A small image embedding model, trained from scratch.
Model: 96-pixel images, arch vit.
Training: adamw at rate 0.0021, 20600 steps, batches of 64, held-out accuracy 91%.
Data: trained on retinal OCT scans (Kermany 2017), 24607 training examples, 53.6 epochs.
Rows from block 4 of a small image embedding model, named by matrix and row number. Rows with one number belong to one neuron. Each number is 500 + 40 x the weight over its row's rms, rounded and kept within 0 to 999. All counts start at 0. Numbers have three digits each. After the name is the row's rms in percent of the matrix's.
After each neuron's rows are labels from the 100 images, of 14976, where the neuron reaches its highest value: "place" is the part of the image that holds the peak; "top examples" is what is common among them. Only what is clearly more common there than usual is listed. The data: retinal OCT scans (Kermany 2017). In brackets: how many of the 100, against the usual share in percent.
# fc1: MLP up (model.blocks.4.mlp.fc1.weight, 320x160), inputs 0-159
# fc2: MLP down (model.blocks.4.mlp.fc2.weight, 160x320, transposed), outputs 0-159

fc1.318 098:488516541469504537505485495552456456515488447564471555520494477518504614500510467487516535486502468461528520524542541513483537501499560516500517525396506508511497474507530478512543463520524486500427484504514516497514458451538414523505521476497454565490468492501486530492537519535426526514486481461509443366545558591601514554464486519414485501481489449440503473482523501471480444507488570477463527474426549519551505480438553432469495431500460458494564459488482586395493493544566459
fc2.318 129:381516502456533530485512474555437482540485432519508509486452521521583535507495529489517503536441549533547428504519541523547484484478457477522486477587537510511441552480518515404477524480426457567486523496548499443527436499504509461470508477496493560499445509507527500455563554509485516490502494601522535535455515507539485469572544518528451441467598485478484507595494468484533489507561505575586485497477467510473525464544454457509491462481466488508527548443597488532474474564552439
place: top centre (41 vs 11.7); centre (39 vs 14.1)
top examples: finding: diabetic macular edema (64 vs 11.7)

fc1.111 107:434484601448492451505536531573434433498497454524485486497438460479455454512438514478464538544473532419526568436462579492568471508478526508425458486465468523532533484491535486472526496528534532500535431579517499435545554504489481480506526509492535518437504482480512483475491430548486524473520536484522547505605489532498486479557475418505507482561503520498483571468442592537512539519519479412497518512482506483495476499493521513522452562568599447454464507454428432520498508469476517
fc2.111 102:480417456485470535484452499512483511503466457472502449497485522479543502457524487475487508493477510545525515549495490496554501529484568442481543514540555491531488515491528456502521477462524493413517558602496456427466506550506487483516495425483472583495488542456512474473573481540481533489517564479500515581663512520519450507505482505462530565511522496489504518519484450489603427442544519497426435517536581547479485438519566542467519470569583512526580467499536516488506462473551484
place: centre (68 vs 14.1)
top examples: finding: choroidal neovascularization (95 vs 29.4)

fc1.83 115:461504550518493476493583534486444497507490515465472492549502547474527535431414502470490520489504544532494475488547484502515544546505471505524493607477483463565520452495491524467408486542502466602416510506442503481503491391506428485494492506525422464505477469496451451496569424518469450434460463540572547456480516535508503436464453519548456488445515461415464480450471588486474473521556591487484527536510504537499492497429492484469484474519448533463476446527506423534540471483493471
fc2.83 137:561445526526460497536575473490482437493494542457491579509399471480377558542454456486508479475479474525487489518483456528468497504514446551490567492387557538529433564468563562524485538558543476536529501465521561607575489482454572487550460535544516450538512467449541481491562458478470526462478502470532499471452491558518479514524506513444491464525518515476522507467504544535433545498574491505530473538469575523516492501534431507483502511434443527437523467464511497497487483530500509
place: middle left (45 vs 11.7); top left (32 vs 9.8)
top examples: finding: normal (82 vs 51.6)

fc1.108 096:437504499505508501534530546565468452474480500462423523527494471563546659493469434490521540502511503511492509491557538492508500535486543518488518505457519483530487514548517493492412407501524475558393473518493563492486458454507442456487517519503428435461520489472426508482608552543447486454470506581539482431466513566521529489445460521459479517508547474402521482519444493449460473482543560493498524572432519512517535522458521497498474437491464480449491496511523526499512558481519461
fc2.108 102:495463456505441453522482476526561451490468592532472561537484465510382495500457484488498492469505464563523486509475515463520518555596449550452577573437493526551412525509517522529464517511523513519522491498528564619513490457413522490494467533518488476547462511475500469505599412473474537498501475491466568518518468540473436493448424519482457545525465510465504496475500568485474517516608506485480481542505529463488488504489428480454510482534512499499608439517534536496536490507483531
place: bottom right (50 vs 9.8); top right (28 vs 9.8)
top examples: finding: diabetic macular edema (39 vs 11.7)

fc1.125 092:495415525478465486497517480520426405505424514463519515512529511477599485489464453467502488481414461449540485438483487480481479524479501535517462533478491517508529485487431479420457444495530463539497441593490504479527522484523473489514421463464487506465402480520444500452542448504478448493572480510500428398543503614524454507471485549485520501517474438521482466440476486485423508508473500495535545470455545477505506531457556475468472394514500503491492506464389507517545456507503452
fc2.125 099:527429494482557478531467488478451460614504482490491439514480589537448442506491550450450487510486587521464566481558520545466468474472511565466507522521534542473489459430523465545510480503518471512501534585456509525549527507537514496499492492505517565466445546607470514560514519484517524544498514445548469454548468511494528427544521530511545504515413517515563497487480414475464501501433413501503445464563561472421450505478525458492510507535550501479501514456445542489532458434494434
place: top centre (50 vs 11.7); centre (46 vs 14.1)
top examples: finding: diabetic macular edema (76 vs 11.7)

fc1.267 095:529573462462466445527537457464505496497482494510427510545498473493459433400490448507528521484388482487562491461430496443426490488478511564504506527464512512493484515510454520597524489451572491422470434565455556510551556506521527560532417466485516454500449504561525574507556496489467482489495470575509481540535528544497557413573416469497526507450501465492456526426457494472516548546528513464468519492477539504486508536504534553471471478518538552474449510444481525539561508522527498
fc2.267 101:452365461442541463507614498544485430472447495445483479531511487498516504522486497480494531533495560459537419454476515525548477498518527492473528487509550483483453494450509479466492486497414449539501490491623542495526484525491530487487483567493469551477506559537459508446508475431480534555495511497534543498513461473493464499557576478502459459553534517523449510554498510459440584502557507532598501507498451476411482524488425574460477495487521490457454446458489551512506432542518454
place: middle right (28 vs 11.7); top right (25 vs 9.8)
top examples: finding: diabetic macular edema (43 vs 11.7)

fc1.65 112:532523479515505509540514452493532447531503491542457549474474479507549582432465508448516509474491522514526523505485563550491532434466534525534569499534579473511472530499514452494448369461553357515447467477573539476486535486499434486533471533503385467481515428489536459486525512582520505462441471545506560451420500498509524461493440510477518429517508490495465481529489444452451511499495502521524552492456579496531532591511527511508454484509473460436498539500495546509523461521558490
fc2.65 106:456493504416413512487529487531496491480476535455522531521557503515409482539535499467539545440526528545495535515492480468500516538489467488523556442437448528585504568524491528516578533508547475462529489568490542553493423446379534516541537512492526500513482465420495441459491460426464538490494493531430537491559516515535481489484499460445512518503519453427485431471514524515445458456489569436460543529510582436549576473505489460494473530559532506491460508529480513516433474463569502
place: top centre (28 vs 11.7)
top examples: finding: diabetic macular edema (37 vs 11.7)

fc1.0 102:467427506503534455505516544570459409500456539478468559498402460521436554520479460449471578539522485468511570497505589482507484504464598526398509521447551497522464564544503449505429402486516458497436433451543536518471475519475459522530496541482454492485533515501486465472558505567506566490489508477521480452479456567498532536502512528482507537534500515425510462522416482462448509480505530490496538567416530489543537527494563518528445494529518442445498503494509547525513547490493470
fc2.0 111:440528478477416526458515449522479594533431545521485511539422524576414496488504508567502505479465464572485477499479516520476463536507441501552503531475500456537525504477530478520491500511511547539533484505454489532456481441440495528512580459444570424593504482446497529450513447479517449451469530532520481526483436507498452533509415501511473480428539487477549488474562523525546482527495506505416516524455449523551511441458431455484485531433411543578440472486535457519473538499481545
place: top right (27 vs 9.8)
top examples: finding: diabetic macular edema (31 vs 11.7)

fc1.61 091:514507508505510516592507527489482469539532471557462520621463471457489601419442504466457563478473502475521533521553512545503511553467509560476452517458496451511436507490533480484464446517562439556460512553500526486507531459526491441544472436496459480484507484517529513534573488581444457430485472528521504413526552528502539470521444486478549508534565470411455518458477509517466466514581534448487510561481566499501470497434518499454410521499512506391516511507494509484533436497522492
fc2.61 101:387490474511460476525604537497545497506492476554482581395441490530419518512484555507488487442429486532517498493433526444515530459523447500526528513433490486484499512563569543469500543474478521538542489484515520537521514539452533448470507544400458495536540488432512563466545436484511545510507465519580459495519530525532462521503471488508531467455554495471475454500449555460476578530586521471513464513484462493530547484532413465526567541471447533506505458484513396527505516496490526
place: bottom right (69 vs 9.8)
top examples: finding: diabetic macular edema (31 vs 11.7)

fc1.186 094:527460506416423495487526454464478399511457502475510482463529473501573501442502444465528477432485492482539466468526449461485513492492538499506552488499489569511517435562400535540508493525505494434528478568459541538576505443525411507496470466432476487521485517541418512451506531509465509503514453481543424475533516561545512491455497562477527525459511390478485509483537456465423522538470548507501601488454533533500495471431525447448510468501492488509556492507439507457516427529522431
fc2.186 090:427419488508503512530439512454516440549514478507464514417473502506493584512510468462501515475472449482533559478546507512469499503482427589473538521458492533475563544485501538470475501543458489571514521531493540557487509522563543493458570465464470491534492504594388469454608598468534519571498510473571453423506539466472507503540542504486490511494469525565530507460551516490457438511533525517548462505546526470495518470468411503486511510453443474503553483501467464437495431511556513
place: top left (42 vs 9.8)
top examples: finding: diabetic macular edema (69 vs 11.7)

fc1.221 096:536527502537554560556467473506417534511523483564467484627537457462546519479484547493445489513473522490554554568482502524496482501473573513494377493477495405505484504423549474510536479538540467521442511576541488481485549484513519433568448475519511585479495394501518518492497506498462496481470537555487560486578556451529508495522494450495444468540568480456494506451440524550564511513532483475469462494545521428468511499498471476458462501461562507464558515486523543448489492536539507
fc2.221 087:454504502478510489508511485443488518570487467523435538471534552505533506498513459533513480518516476518469469477493465541518549518415451490557458500494487585480498535516422543458562517507541531484481473449509459474472560532515466445487513489545507546490587529465480437498508483481456478523476425601456523457494532513451566488488505536505460516437537496470531515491509450565558553484486419489489496473447499490441486573493502480597457582500504481436459601529479511493481583362459461
place: centre (78 vs 14.1)
top examples: finding: choroidal neovascularization (67 vs 29.4)

fc1.266 105:520563516502500525572494443492494469509485492512453515593536446463567525420402518441467477508395507471572554516465476513478469506459490602492465486507500457500500464492491505495503468540572428526462526545476569490525543458584479485574434459490445526493478458520520543497566490515487484435459508566515514472546533504528501477535426474467528456484504479451437519424491488497505474548542514494474522508534587496496505551481479476419414474477482525431543499478483573460533473507563482
fc2.266 116:422532520530448466529504400493427407520508460481478521489520536530520519497522466522543495455490481495561456503445572468513470459579481479526549553480470425520436469521533480426435534483464468507517504509543452464561528515464540515496515493548541411591439506504531559465571452519487481495521464508508476477440487520524487494468482446417507478489517523439482515531503582446486410497559536520541422504501511539482500446502474438467523494594449494532586442515507498478534462492524484
place: top right (48 vs 9.8); bottom right (46 vs 9.8)
top examples: finding: diabetic macular edema (52 vs 11.7)

fc1.232 107:455540545458494454535485503556444417540473490476515559495477378477516527484455450443533514547487491462550501463495529490534447501464528522448487545477550462555494494508475455466427409512514448527479457484553559506568478496529445457521510540564459499457467472546477480422553461587541464558488524511554500415474496564545465542487464431473521466512470426481471501475508536469438480552472529485514537460435534467507521555463589499494464467541484470468490485470445492473541479527551444
fc2.232 098:505471526489483564509575529545452558463477505508493554492430515520507469563487483499548515508471521487488411511478476553489491499446449440469409473440451458498540521460546492431463553500460573560554471488517469536485509479502538484457600472509474451539502428486547460458431492557455447532427512505504493531458450517455515543427454534528439529527562472473539469489523536474534535479496515488461463539549445511556548394564493475478476501421425473540466542537520446505482489490464476
place: top left (27 vs 9.8)
top examples: finding: diabetic macular edema (78 vs 11.7)

fc1.244 076:583429494475441484522422455517464449534506525502547538496490460526503528500472406469577480499471492496528525489531466461436493477511531522497560503492521509523544506511433466504410463519523467547524467491512566576552490521513441497533435493514454486540447531550478454500481578508485473496505404481539435460459527534574498509511450522474518539537471408501466453472477555458406552541408525510471529463515523534497536517470581529475478478528416576494469493548488532509578531529520474
fc2.244 082:464512507462525456518412509544451580538443537518429515500496515509550444487513487465441492499551445482530424517569556501447524508485476433491532498560554517457525535507527555539469549452449500522481500456475528459539480518541571458482444438467481458520456519529474512521511519507464469544444595586532519526447460429471566513500572501489474472488577483379418474490504511470570473539487549491463519471497480484539498486521522442553530483519489581517526498518485439518535441555519527
place: top right (67 vs 9.8)
top examples: finding: diabetic macular edema (73 vs 11.7)

fc1.277 084:500501533475459436485562462505495434464506511488444493559518523493536442469539489487548459469464520466505444400468434470487528437491496545500540556527465552527486430562508549512497507490490510496507524543495528490551513467523532542477490431446505475501444523590430575432551480480501494569518482552533473546497524552492544460447459456450537501385516484544492553479466509569470518577553554488472599504468512506498488519518503432418511453531500535527435496477457532527559490436542467
fc2.277 093:472512543473539527508533506466456452485480524483518464480488524445488573449591518478495535444463527446469524507515468444553573518417410515463475483461486481560529491529501550451523522509449399623527505447468456441530543480463564496437537448490470534485510522498480502502564499451507542532520508579426504414499471511454493507546533491548510479408552493428447507519506441485494473474523539519481417516490544558437477504481509533507515495509482453525474467547480515436532552477568477
place: middle left (51 vs 11.7); top left (28 vs 9.8)
top examples: finding: diabetic macular edema (53 vs 11.7)

fc1.80 106:477480506491513532524525552458478461513474491500458471580508503464501677421501477459472497427501512501541521547597505519500527524462499525517512511517452544510491452501484510515460487583548470540459528561437508457501477441531451432489476448465460441486509503524469517516579485543449451468489444472534480393505499508530547466476461517522538470472546480435436534451503488514454454497541563436461546550519527528533449479431517441446451519497513542439500489520473491445511454493521433
fc2.80 134:438494527496497493519550553487580468516487558515537547509389476503372529497432516472475519514469510507551497491520497527492508477525376506477518483410451501476489520512517506455489479504492507571497508500506516575465476499478515489522493546473474502487494562500431535518602428471521498507486457530567470423527508526527433555537532480547476478493521533463471526495515577468464512563643522480533452545509453497494464490562412484488476511457441473485530423473474468464479518543465486
place: bottom right (82 vs 9.8)
top examples: finding: normal (78 vs 51.6)

fc1.265 101:495468483475493504472476460546466462502490434441525568482561438519545480534475516475513463550507479445545556495411570490523415503481515500434476530434582456522543521510490415445476461472523487460517491594583527497552559515498501512567497547544507547470455446512537453481488510556600506480528571515535519464554533521523434563505544522448507496537491464555515478520531533494473523519450462543540480416418524441472500537523485534509484444497516426474467529469418464492495488543517496
fc2.265 100:567346487495542428508555571543533452491525553475452484535606529490452482460465499499536467458484483572544493472574530526480511511501554489508548493529539456469551426508447466532470450543514475463463522570447528549461535504466507483538473553485530555473458549504504538519557540514491534480514504423549469463543501519517478540513502488514442527566406493510482507505522493539479482542496529553556492472472500497435476573492575475540477515568555522499473473508533501572508529422469471
place: centre (69 vs 14.1)
top examples: finding: choroidal neovascularization (75 vs 29.4)

fc1.139 094:480486542468443484469546469545478425536487500473501517496557463491595500438489471470535518459505522478537488442569477498513487494481495538503489546449503529510527420537465536486529454483530468530455529498474530467560495460554477505518524441470477541457426469511437531392522446536472476492471483489555458407483566568532520507459481520443493482443494410497493473461494468518460508594474509508471604440452554496480508527438544462444506429522469486488528484454449550462563519528565420
fc2.139 103:389449514532499534501495505508476431575485454517431492463468523580522463520535488451471485521501510472548557427513507530507481506456507578525510511540517443511478546407499488424483514517495462528513468537565482498548532531513538480423505482467427516499415518564402387563556541482463488570507487540554514508525547477530566469513613512511525488443519518548500429497533485507487496488537497533540436524454485490489503492492483487432527551500466522551514501482428502470504549463521445
place: top centre (36 vs 11.7)
top examples: finding: diabetic macular edema (72 vs 11.7)

fc1.120 119:472495531465506452501503499545455447544478507527473561512473460511489541507450448448500561503467521403555572487484541447490435516406543523442419540470608476562510511509495438484439413485563423529457474507535583505521489512520459501575503503504475539469454461504496467457565510604518499536500503563536503457509526540544487543500501489457501469477536435463489435500475505478490539532516498468501524512467596447508533573490538498507433471531503479406469531497483501507545538512514449
fc2.120 111:495568517483457560465546466517495525491496548535539507559473523493469469467459470573471521490506535450489530468487479501508387523442498507495497505425457498453497465544459520489431471476524490560487463478503542539505468465397566511482565554445552408504520381439556527540510436568558503588566528501559535470438480572512424513434534490517518486444511512462525485523515541518440533474555557499465417509488534488504531463485473477503506454473447492487482482550495455549481506527515488
place: top left (28 vs 9.8); middle left (28 vs 11.7)
top examples: finding: diabetic macular edema (79 vs 11.7)

fc1.148 131:452483545474503456497489513554446468540494507499499557503506463495512533474435434443495557515458507445567542496478521469519423493453571527424404551454595463567515503500487459487427409487534412531444455518537571506532501522564486499572474487511471540475446427515497489434556484609534494518470504582559507449523508533533489522510503491465494483497536443447497475487469501479480522527511520510514521495477590456506549585466523512502443459513456487435466518466472504506526485500518439
fc2.148 119:462542470490437561524537428499462529501469576586440553509442496547447508450475463483463517451473525457510465465480469541490452493506492534464516485441504490476513540519480506463425532487502478554551488420487518540531507533365583490521541534393510428525498428419518514490561473547510517551463510494548483499387469504449474488461507484499539506438512505494553531533518536506501484490574549478471453508497537534540501416502401488506489491461437506476490455500510436494496491520510545
place: middle left (29 vs 11.7)
top examples: finding: diabetic macular edema (84 vs 11.7)

fc1.165 099:556503522477505496519493509485461435580472479556515525495469475410554541430412476469512513475469573454560544499523535478464481482421500535446452492484524488558487490469497426488403446538562432550485487533504524501538558475539440447572440452519450503487458468545531508454504478567525497496473438512529523449515496521553508472477443500495521439535460472499393524466493488488442549552472469474473513498505545478472479532436558483450430504515503510432524531482458489467551406517535460
fc2.165 087:448505493458488504477551518498526577542420554501524591505525528579521529548456420503508531533472546528471367484473531527548469583493499404515470485509502475513483516498471523525475519498515517544503450505518501528438490473527533478508508502528527515588524549411471519457502451450534428526498527552599501474501519473487565515434446489539435479449622468475520490515449525531477458533555484557490542544484457462479542507519535472475482500522425484467459498474519545460511514480468427
place: bottom right (45 vs 9.8); top right (25 vs 9.8)
top examples: finding: diabetic macular edema (50 vs 11.7)

fc1.37 123:464521534484532448494455470544444474537447526517477572504491445504492536500424460458488595523493508454539524505466535431504432531447555517454425563429600462528539515510478450463457428464536410545411484482549550522502496533525483517566446494492463544467454450498501456440549516591527491494481523524524536421503512542546493524503521455476482466497514422447508446506463532457481522519503502509502499476446581435531535582475521481501464462521487444439512508504491534507529518537529451
fc2.37 113:439504442509438551459541450541454535551485530580457517532491534533462477458493488527443490411409489499515480506497459499509478544449480510544491519457491462476568505530511477458447545465492522572485446505472491523481469435450568478454528495433518445475487427476534506509550455489481486518539506474572492468431525490494445502474546475527499518426508490496562495481553521503516444517548502510460395504480491500576539395467447407475499517476424474564520450469560480516465466434550526
place: top left (25 vs 9.8)
top examples: finding: diabetic macular edema (79 vs 11.7)

fc1.157 106:525476495543503455503509555442508508571526540540540508572482514424508533444452536515525506459531557565494539504555541552483567515494490501500510529506454486528498505441525469470424505573503480606448516503457484516481491443493438489494524514529428473554426501492519489511465429544429460428449382459543526465451553473496540420500455503539538490515472474497420518443458538515496502549515551449438515534513503566472455478463483499470472571541473552468507520535501449519582444471502494
fc2.157 108:506432511528509486514551466517466374491548473465471494476450516436458542521505494512455479491507483420533502521490480505487546521476471519429580480441513511541409538536499561499467546500479503485438496463498558552494476476474526483502505545546494419477484430449548472489449487477498474444525495384513457490484497510500445516522524525484529483600431479555453455528492487501431582463458488483549489472482558500522525523486395513517502476397523498455586500539499417466470462542491513
place: middle left (42 vs 11.7); middle right (29 vs 11.7)
top examples: finding: normal (86 vs 51.6)

fc1.104 111:553509480532456487537560548534486522527521519501439537535476500539503489452511477519563529470440488501514510480444516490439502477431534527510419492451567453467465501523446506544533424427585468448415468542448523463486500524509495494519454458480521516512470513498530585511514487490470490425444501601518473508510545506520535465549391518462501486516526475504497464472449448452526512527527476437452498542462568522508567550515549512453496429497497511494451531373490547534548593489551483
fc2.104 133:535527392488501499462538501532421552530507503466501501533529576479513503512542482493495500402515525524499527502499533481474451464493458512541490458548449465548492520491513443497526525479566499540507557589482466418522554513539457533463516389462503529469476524509542496560568498510514509486498558579482513510516574485484520508513482480510508468429613521478506461430504450503571422459577534462452493523473462491538552392480494478507476508521479514542504513496538521465495411580565543
place: centre (67 vs 14.1)
top examples: finding: choroidal neovascularization (78 vs 29.4)

fc1.261 109:418513552526498470502531603564456461533508505504438521551479519494484591445420510477495523470506570495521535483557552490533537523476522518501520554445502491558502498486496506477439442551535493557412535495458516458506469435502432467486516507512424489477500477484456506494572402573463480431452491525597523448494522552514541456478457514513499491453553482418498508484442570514507457514521590456478559548477538519508484505398510477458462497517519482438486467507523460522540488477491466
fc2.261 107:499439510480439477548613514556462544492544516494522559481385505528357531536450522429497525483471452557494498536455530513491497506536391493539547467427570558539464544502563521535461541499540518527477517503545516608505482479494529514526474470521485422510519506475534524518529473552436519474496475488505438474507492517481454532506506477511453477530476514492501481481531524480502568540598477450522489537447501449577503465535429509516557506454420504482523494534487461503485475547481520
place: bottom right (71 vs 9.8)
top examples: finding: normal (79 vs 51.6)

fc1.270 109:462550499547504492514516565469515494572493487552486527594487554448513567453476487465524487470514525523528511499550476483478529511475455517573449539488492473526498502491503492458416484572521455567429524519465501501494487436529463458504464459497481462519481485542479514472561441524486477501471412515549474436472564494528530443467458520492520487447563444416392483434497519541495487539557596438445516564534528540484495481404513474429447479502439544461503520527482478506565437518490440
fc2.270 112:495479522510556542561531454548474433452559523482539525419445537473416557496472455506468471457508540440492502530522450496461587487548433537444581495423494489536442492496510525485452487494484430536497502414500564554505481438471604503514471559538536475514467508451518531549519477481460505478450494465556518437427464504500490469541536506513484442563485569483524470570512548507451517488510551522559504494460544503443446563503463531522533530426480473493567490447522460461490517490532469
place: bottom right (29 vs 9.8)
top examples: finding: normal (81 vs 51.6)

fc1.271 109:532511444457452430475563462425544486488502511486468482536496557472493442411492490501552467452452474518515489447456435441444523547518452577516559568530491538521507489481458553503469538508506482493509498520420528520543506472500506532481457430447477426569465553567494534508537462462445468499506402535505433510487502543487555404494452541520545510432478463513444554439537516530474532534543555507486539523520495545491470486502519475439511490540471582507432481468469495544588446467509512
fc2.271 103:489477488469621476494551549537441415526458423477481515488516511408441539477454546473464507522474525463508501517503532505539515551471425534428538494488521527521490507471519507460508471493454457656470561488577530519518518475482530522555490553516542530503503515514506500474537535478503500408512496558491521449520455465476514522556565489549469406487518473513445513560520473469436532450549469517604445477530534507468468509473497513510470489498491442472502527521481488477498473523623460
place: middle right (28 vs 11.7); top left (25 vs 9.8)
top examples: finding: diabetic macular edema (71 vs 11.7)

fc1.19 109:542448528465487526463490473508462477477500474509497475500549476470533486448465516419472461551385535490518527563484487547455416427512494552409528501490533451549481497432537467598507515499536468497544475490530581557539603443532490578606456553490477533522536427530504461532512496503475508505468489582498549543496547463488521444553458548505474502553486526486468516466502530476493521489524470513487478497551533518487521592534465488518401515455529546438519487538497568483489459513477517
fc2.19 102:514558500484551451515489523446514559457519453545547506476543442553584465513442489523477495571484507547480560508508540416514502508491545494521403537516511527528526513497481455521568558448487477497463478402529493478457497486572426529514494513497484526498533560511401494471524555500518447483519490577484518520425551452531450484546470485503496459532542499473538506548464497471540545498498443500535556413512500444556412584505488457450526551509425517555467572481522487482507569487455490
place: middle left (28 vs 11.7)
top examples: finding: choroidal neovascularization (93 vs 29.4)

fc1.55 088:459539562452471457537538524532454527517459465511473482488506436406494406406477481481479515503459508439600498441423525493501466498479518547475473474450506557554478441545472529538512509516517495451543421602472515471570519487543518517496486449456583539452451481540462534456531421491457463486484492538519466510597531541484515453576486454506493528508533455473439535403464532482501558558535510457476517486465532470480502528478545486489480480510550548489472506472423462521526521486497472
fc2.55 085:397416459468491484504617488531515470536435512511476449558471565438566460511514480569485507504487540480512529493520518450562474555502545519513518495555504484469468523462539467482525522536453531484527514483509526412529477505474489504371497483433455531489489477536436499455510469473446456592557466521502535514543469512488455571517507490455504531456572465453518523542458494527493513507620519502490421532501503438461550475472497538456545464511542526575464497449519516531480477557536484
place: centre (80 vs 14.1)
top examples: finding: choroidal neovascularization (90 vs 29.4)

fc1.33 102:510538521426472485534521516502425436513502468478486476510518442476551504472437447446480499521430528471562517511497503539468463473503513589432492479508515499603445473501449493583452486538534484448522458497487643530576530442530406522547475511491447475530484472531460501490573509528514526508503463544555491525504474493518539496533435457531500492513532471445436537451482523488413489562562584500476531554489555500522553550492465506476420465448507534438497503506493525473519484445525461
fc2.33 096:493466486495552461489457529480443505491501487471539469535569506568589541514542563513420566475496537463539513474557456487491482472473536461467512487563407434470527418514513474510564535470442504504497565523505432440492493504535551516462524492503493492407447483536499445476451503551506551533608513472455510538571437446489456510512552494563487458501532511524536495548519424493494460448454540519469477488513459540473524445481590451431465471517598499491526577524511470504521510482512510
place: middle right (39 vs 11.7); top right (32 vs 9.8)
top examples: finding: choroidal neovascularization (73 vs 29.4)

fc1.45 110:565513494479454505522496486512442479474503470498434493543508527547522512482476377495522536505318459479518535535470451425465434478500498554440487515422503495510481499490432488517522498506614508473516446517472579535530580515568515490572434477525526455538508484555514519515551535486465503538518485561486445511496524541527440475555391501476486500474504500494473484437535508509485511500541501463424505533497516510448509556493520535444446440480488559450507513455481530463511468471489506
fc2.45 097:447474507502572470449537433515466417519468472488527485476510552524467524485471498527497557552450550512556450526463483449497498503566470486483553529461545425495433504499541548491460513473440455526541556451559544476497507515459565514528442535479566456546472531493504534470545457471528502576497538519521463428498418487485529464481530443535518398531527461480541460567520527574421498474527568581555449495455518521432513500462439461463444486541498467428507497455480518480528489517514439
place: middle right (30 vs 11.7)
top examples: finding: choroidal neovascularization (60 vs 29.4); finding: diabetic macular edema (29 vs 11.7)

fc1.86 108:464511464516480539529513465542490476496497525482411506471539517556536625454504493507540564428512500545486454529560503475482515548534455512537546540506490499504517460548476527513418435490500464560411504508482522481499467449511405481513475544461372470471516444469459461491565515517482441499443472547503505455438495534508570502482452498515437510471495455427521478489510508446426453486544577536541528502495540537546538546405489519463506480460444495496505430496552559480489487535552479
fc2.86 129:495474494514429509524535500472559542489508542526513533525497449515465491485404491510474457521523473510494476513410494487499557508525509508491496508425479537473395493528480507606500556447572554461464467555531569613507434554376501499544516552480511485519473487433489515540497463518448512485486476527443503501538522521536486502466459508443475514542493473504496490429486553511495543538620460430463593440532499479511450559499435464463500473551524506488566499559523490503492516466464518
place: bottom left (42 vs 9.8)
top examples: finding: diabetic macular edema (38 vs 11.7)

fc1.117 127:483507495481520520519541524460504465528434491500470485594505545469494593421486493446462492436507538499534507519567489508481527513481440540502560567497474540534514463503496518489438501583531475570411556566458527488518487405516437477500488477457467435509499508531506490502582454527464475486491435517559500433515501524521533454472469514518548492469527445421440520445489531494450454511550613474475543540509513543512434471420516435439464488487478563452495488527477447489545436485523461
fc2.117 163:481462490493495500536508545498499445511494523514484549459431506505343555485435486487507525477471498534589494498516503528494513480515360502485597519412503483519453537526504537470452519516499480578512492464524523587468500472472546487556482530509537463488523531479485493466595418457522481475465487486576485390478508520484465506535501475531482478502506530468476530519520523523446481531572500469541463519502482531466480464542397458479464518484414505445580435491476477459481467531517482
place: bottom right (69 vs 9.8)
top examples: finding: diabetic macular edema (39 vs 11.7)

fc1.241 106:536508508505523501516501529497474519499496504487524526483489499509488470513474450437452488579402505485492545542491495488444379475496477532417436495416584456556441545441500423557452488526567507508584464469536539565505536455514532514591509515490559474563514518532503440503527565487526527565541462520486473508486495488506437500553474494561481485521476539509468433469569553439454510510530443464495466524487504449434525530518530530530405473483500552445507553581492533502505515479445510
fc2.241 093:455542501462554504447464468536440481471464453500491438500572469512543505490521480460469526544492563516617546457470496447525506538516530455557434493587494468425524427464486439441470522524412504506471549473526548437567516467575486486395460496507482542458455542516413518490560511487495503580503485544573470536406542467479506505524481492461508474485545481477479455564525507490486461466564484534565502532528491497488458537504470502486563504539454455523536536487508518443525553485513467
place: middle left (32 vs 11.7)
top examples: finding: choroidal neovascularization (88 vs 29.4)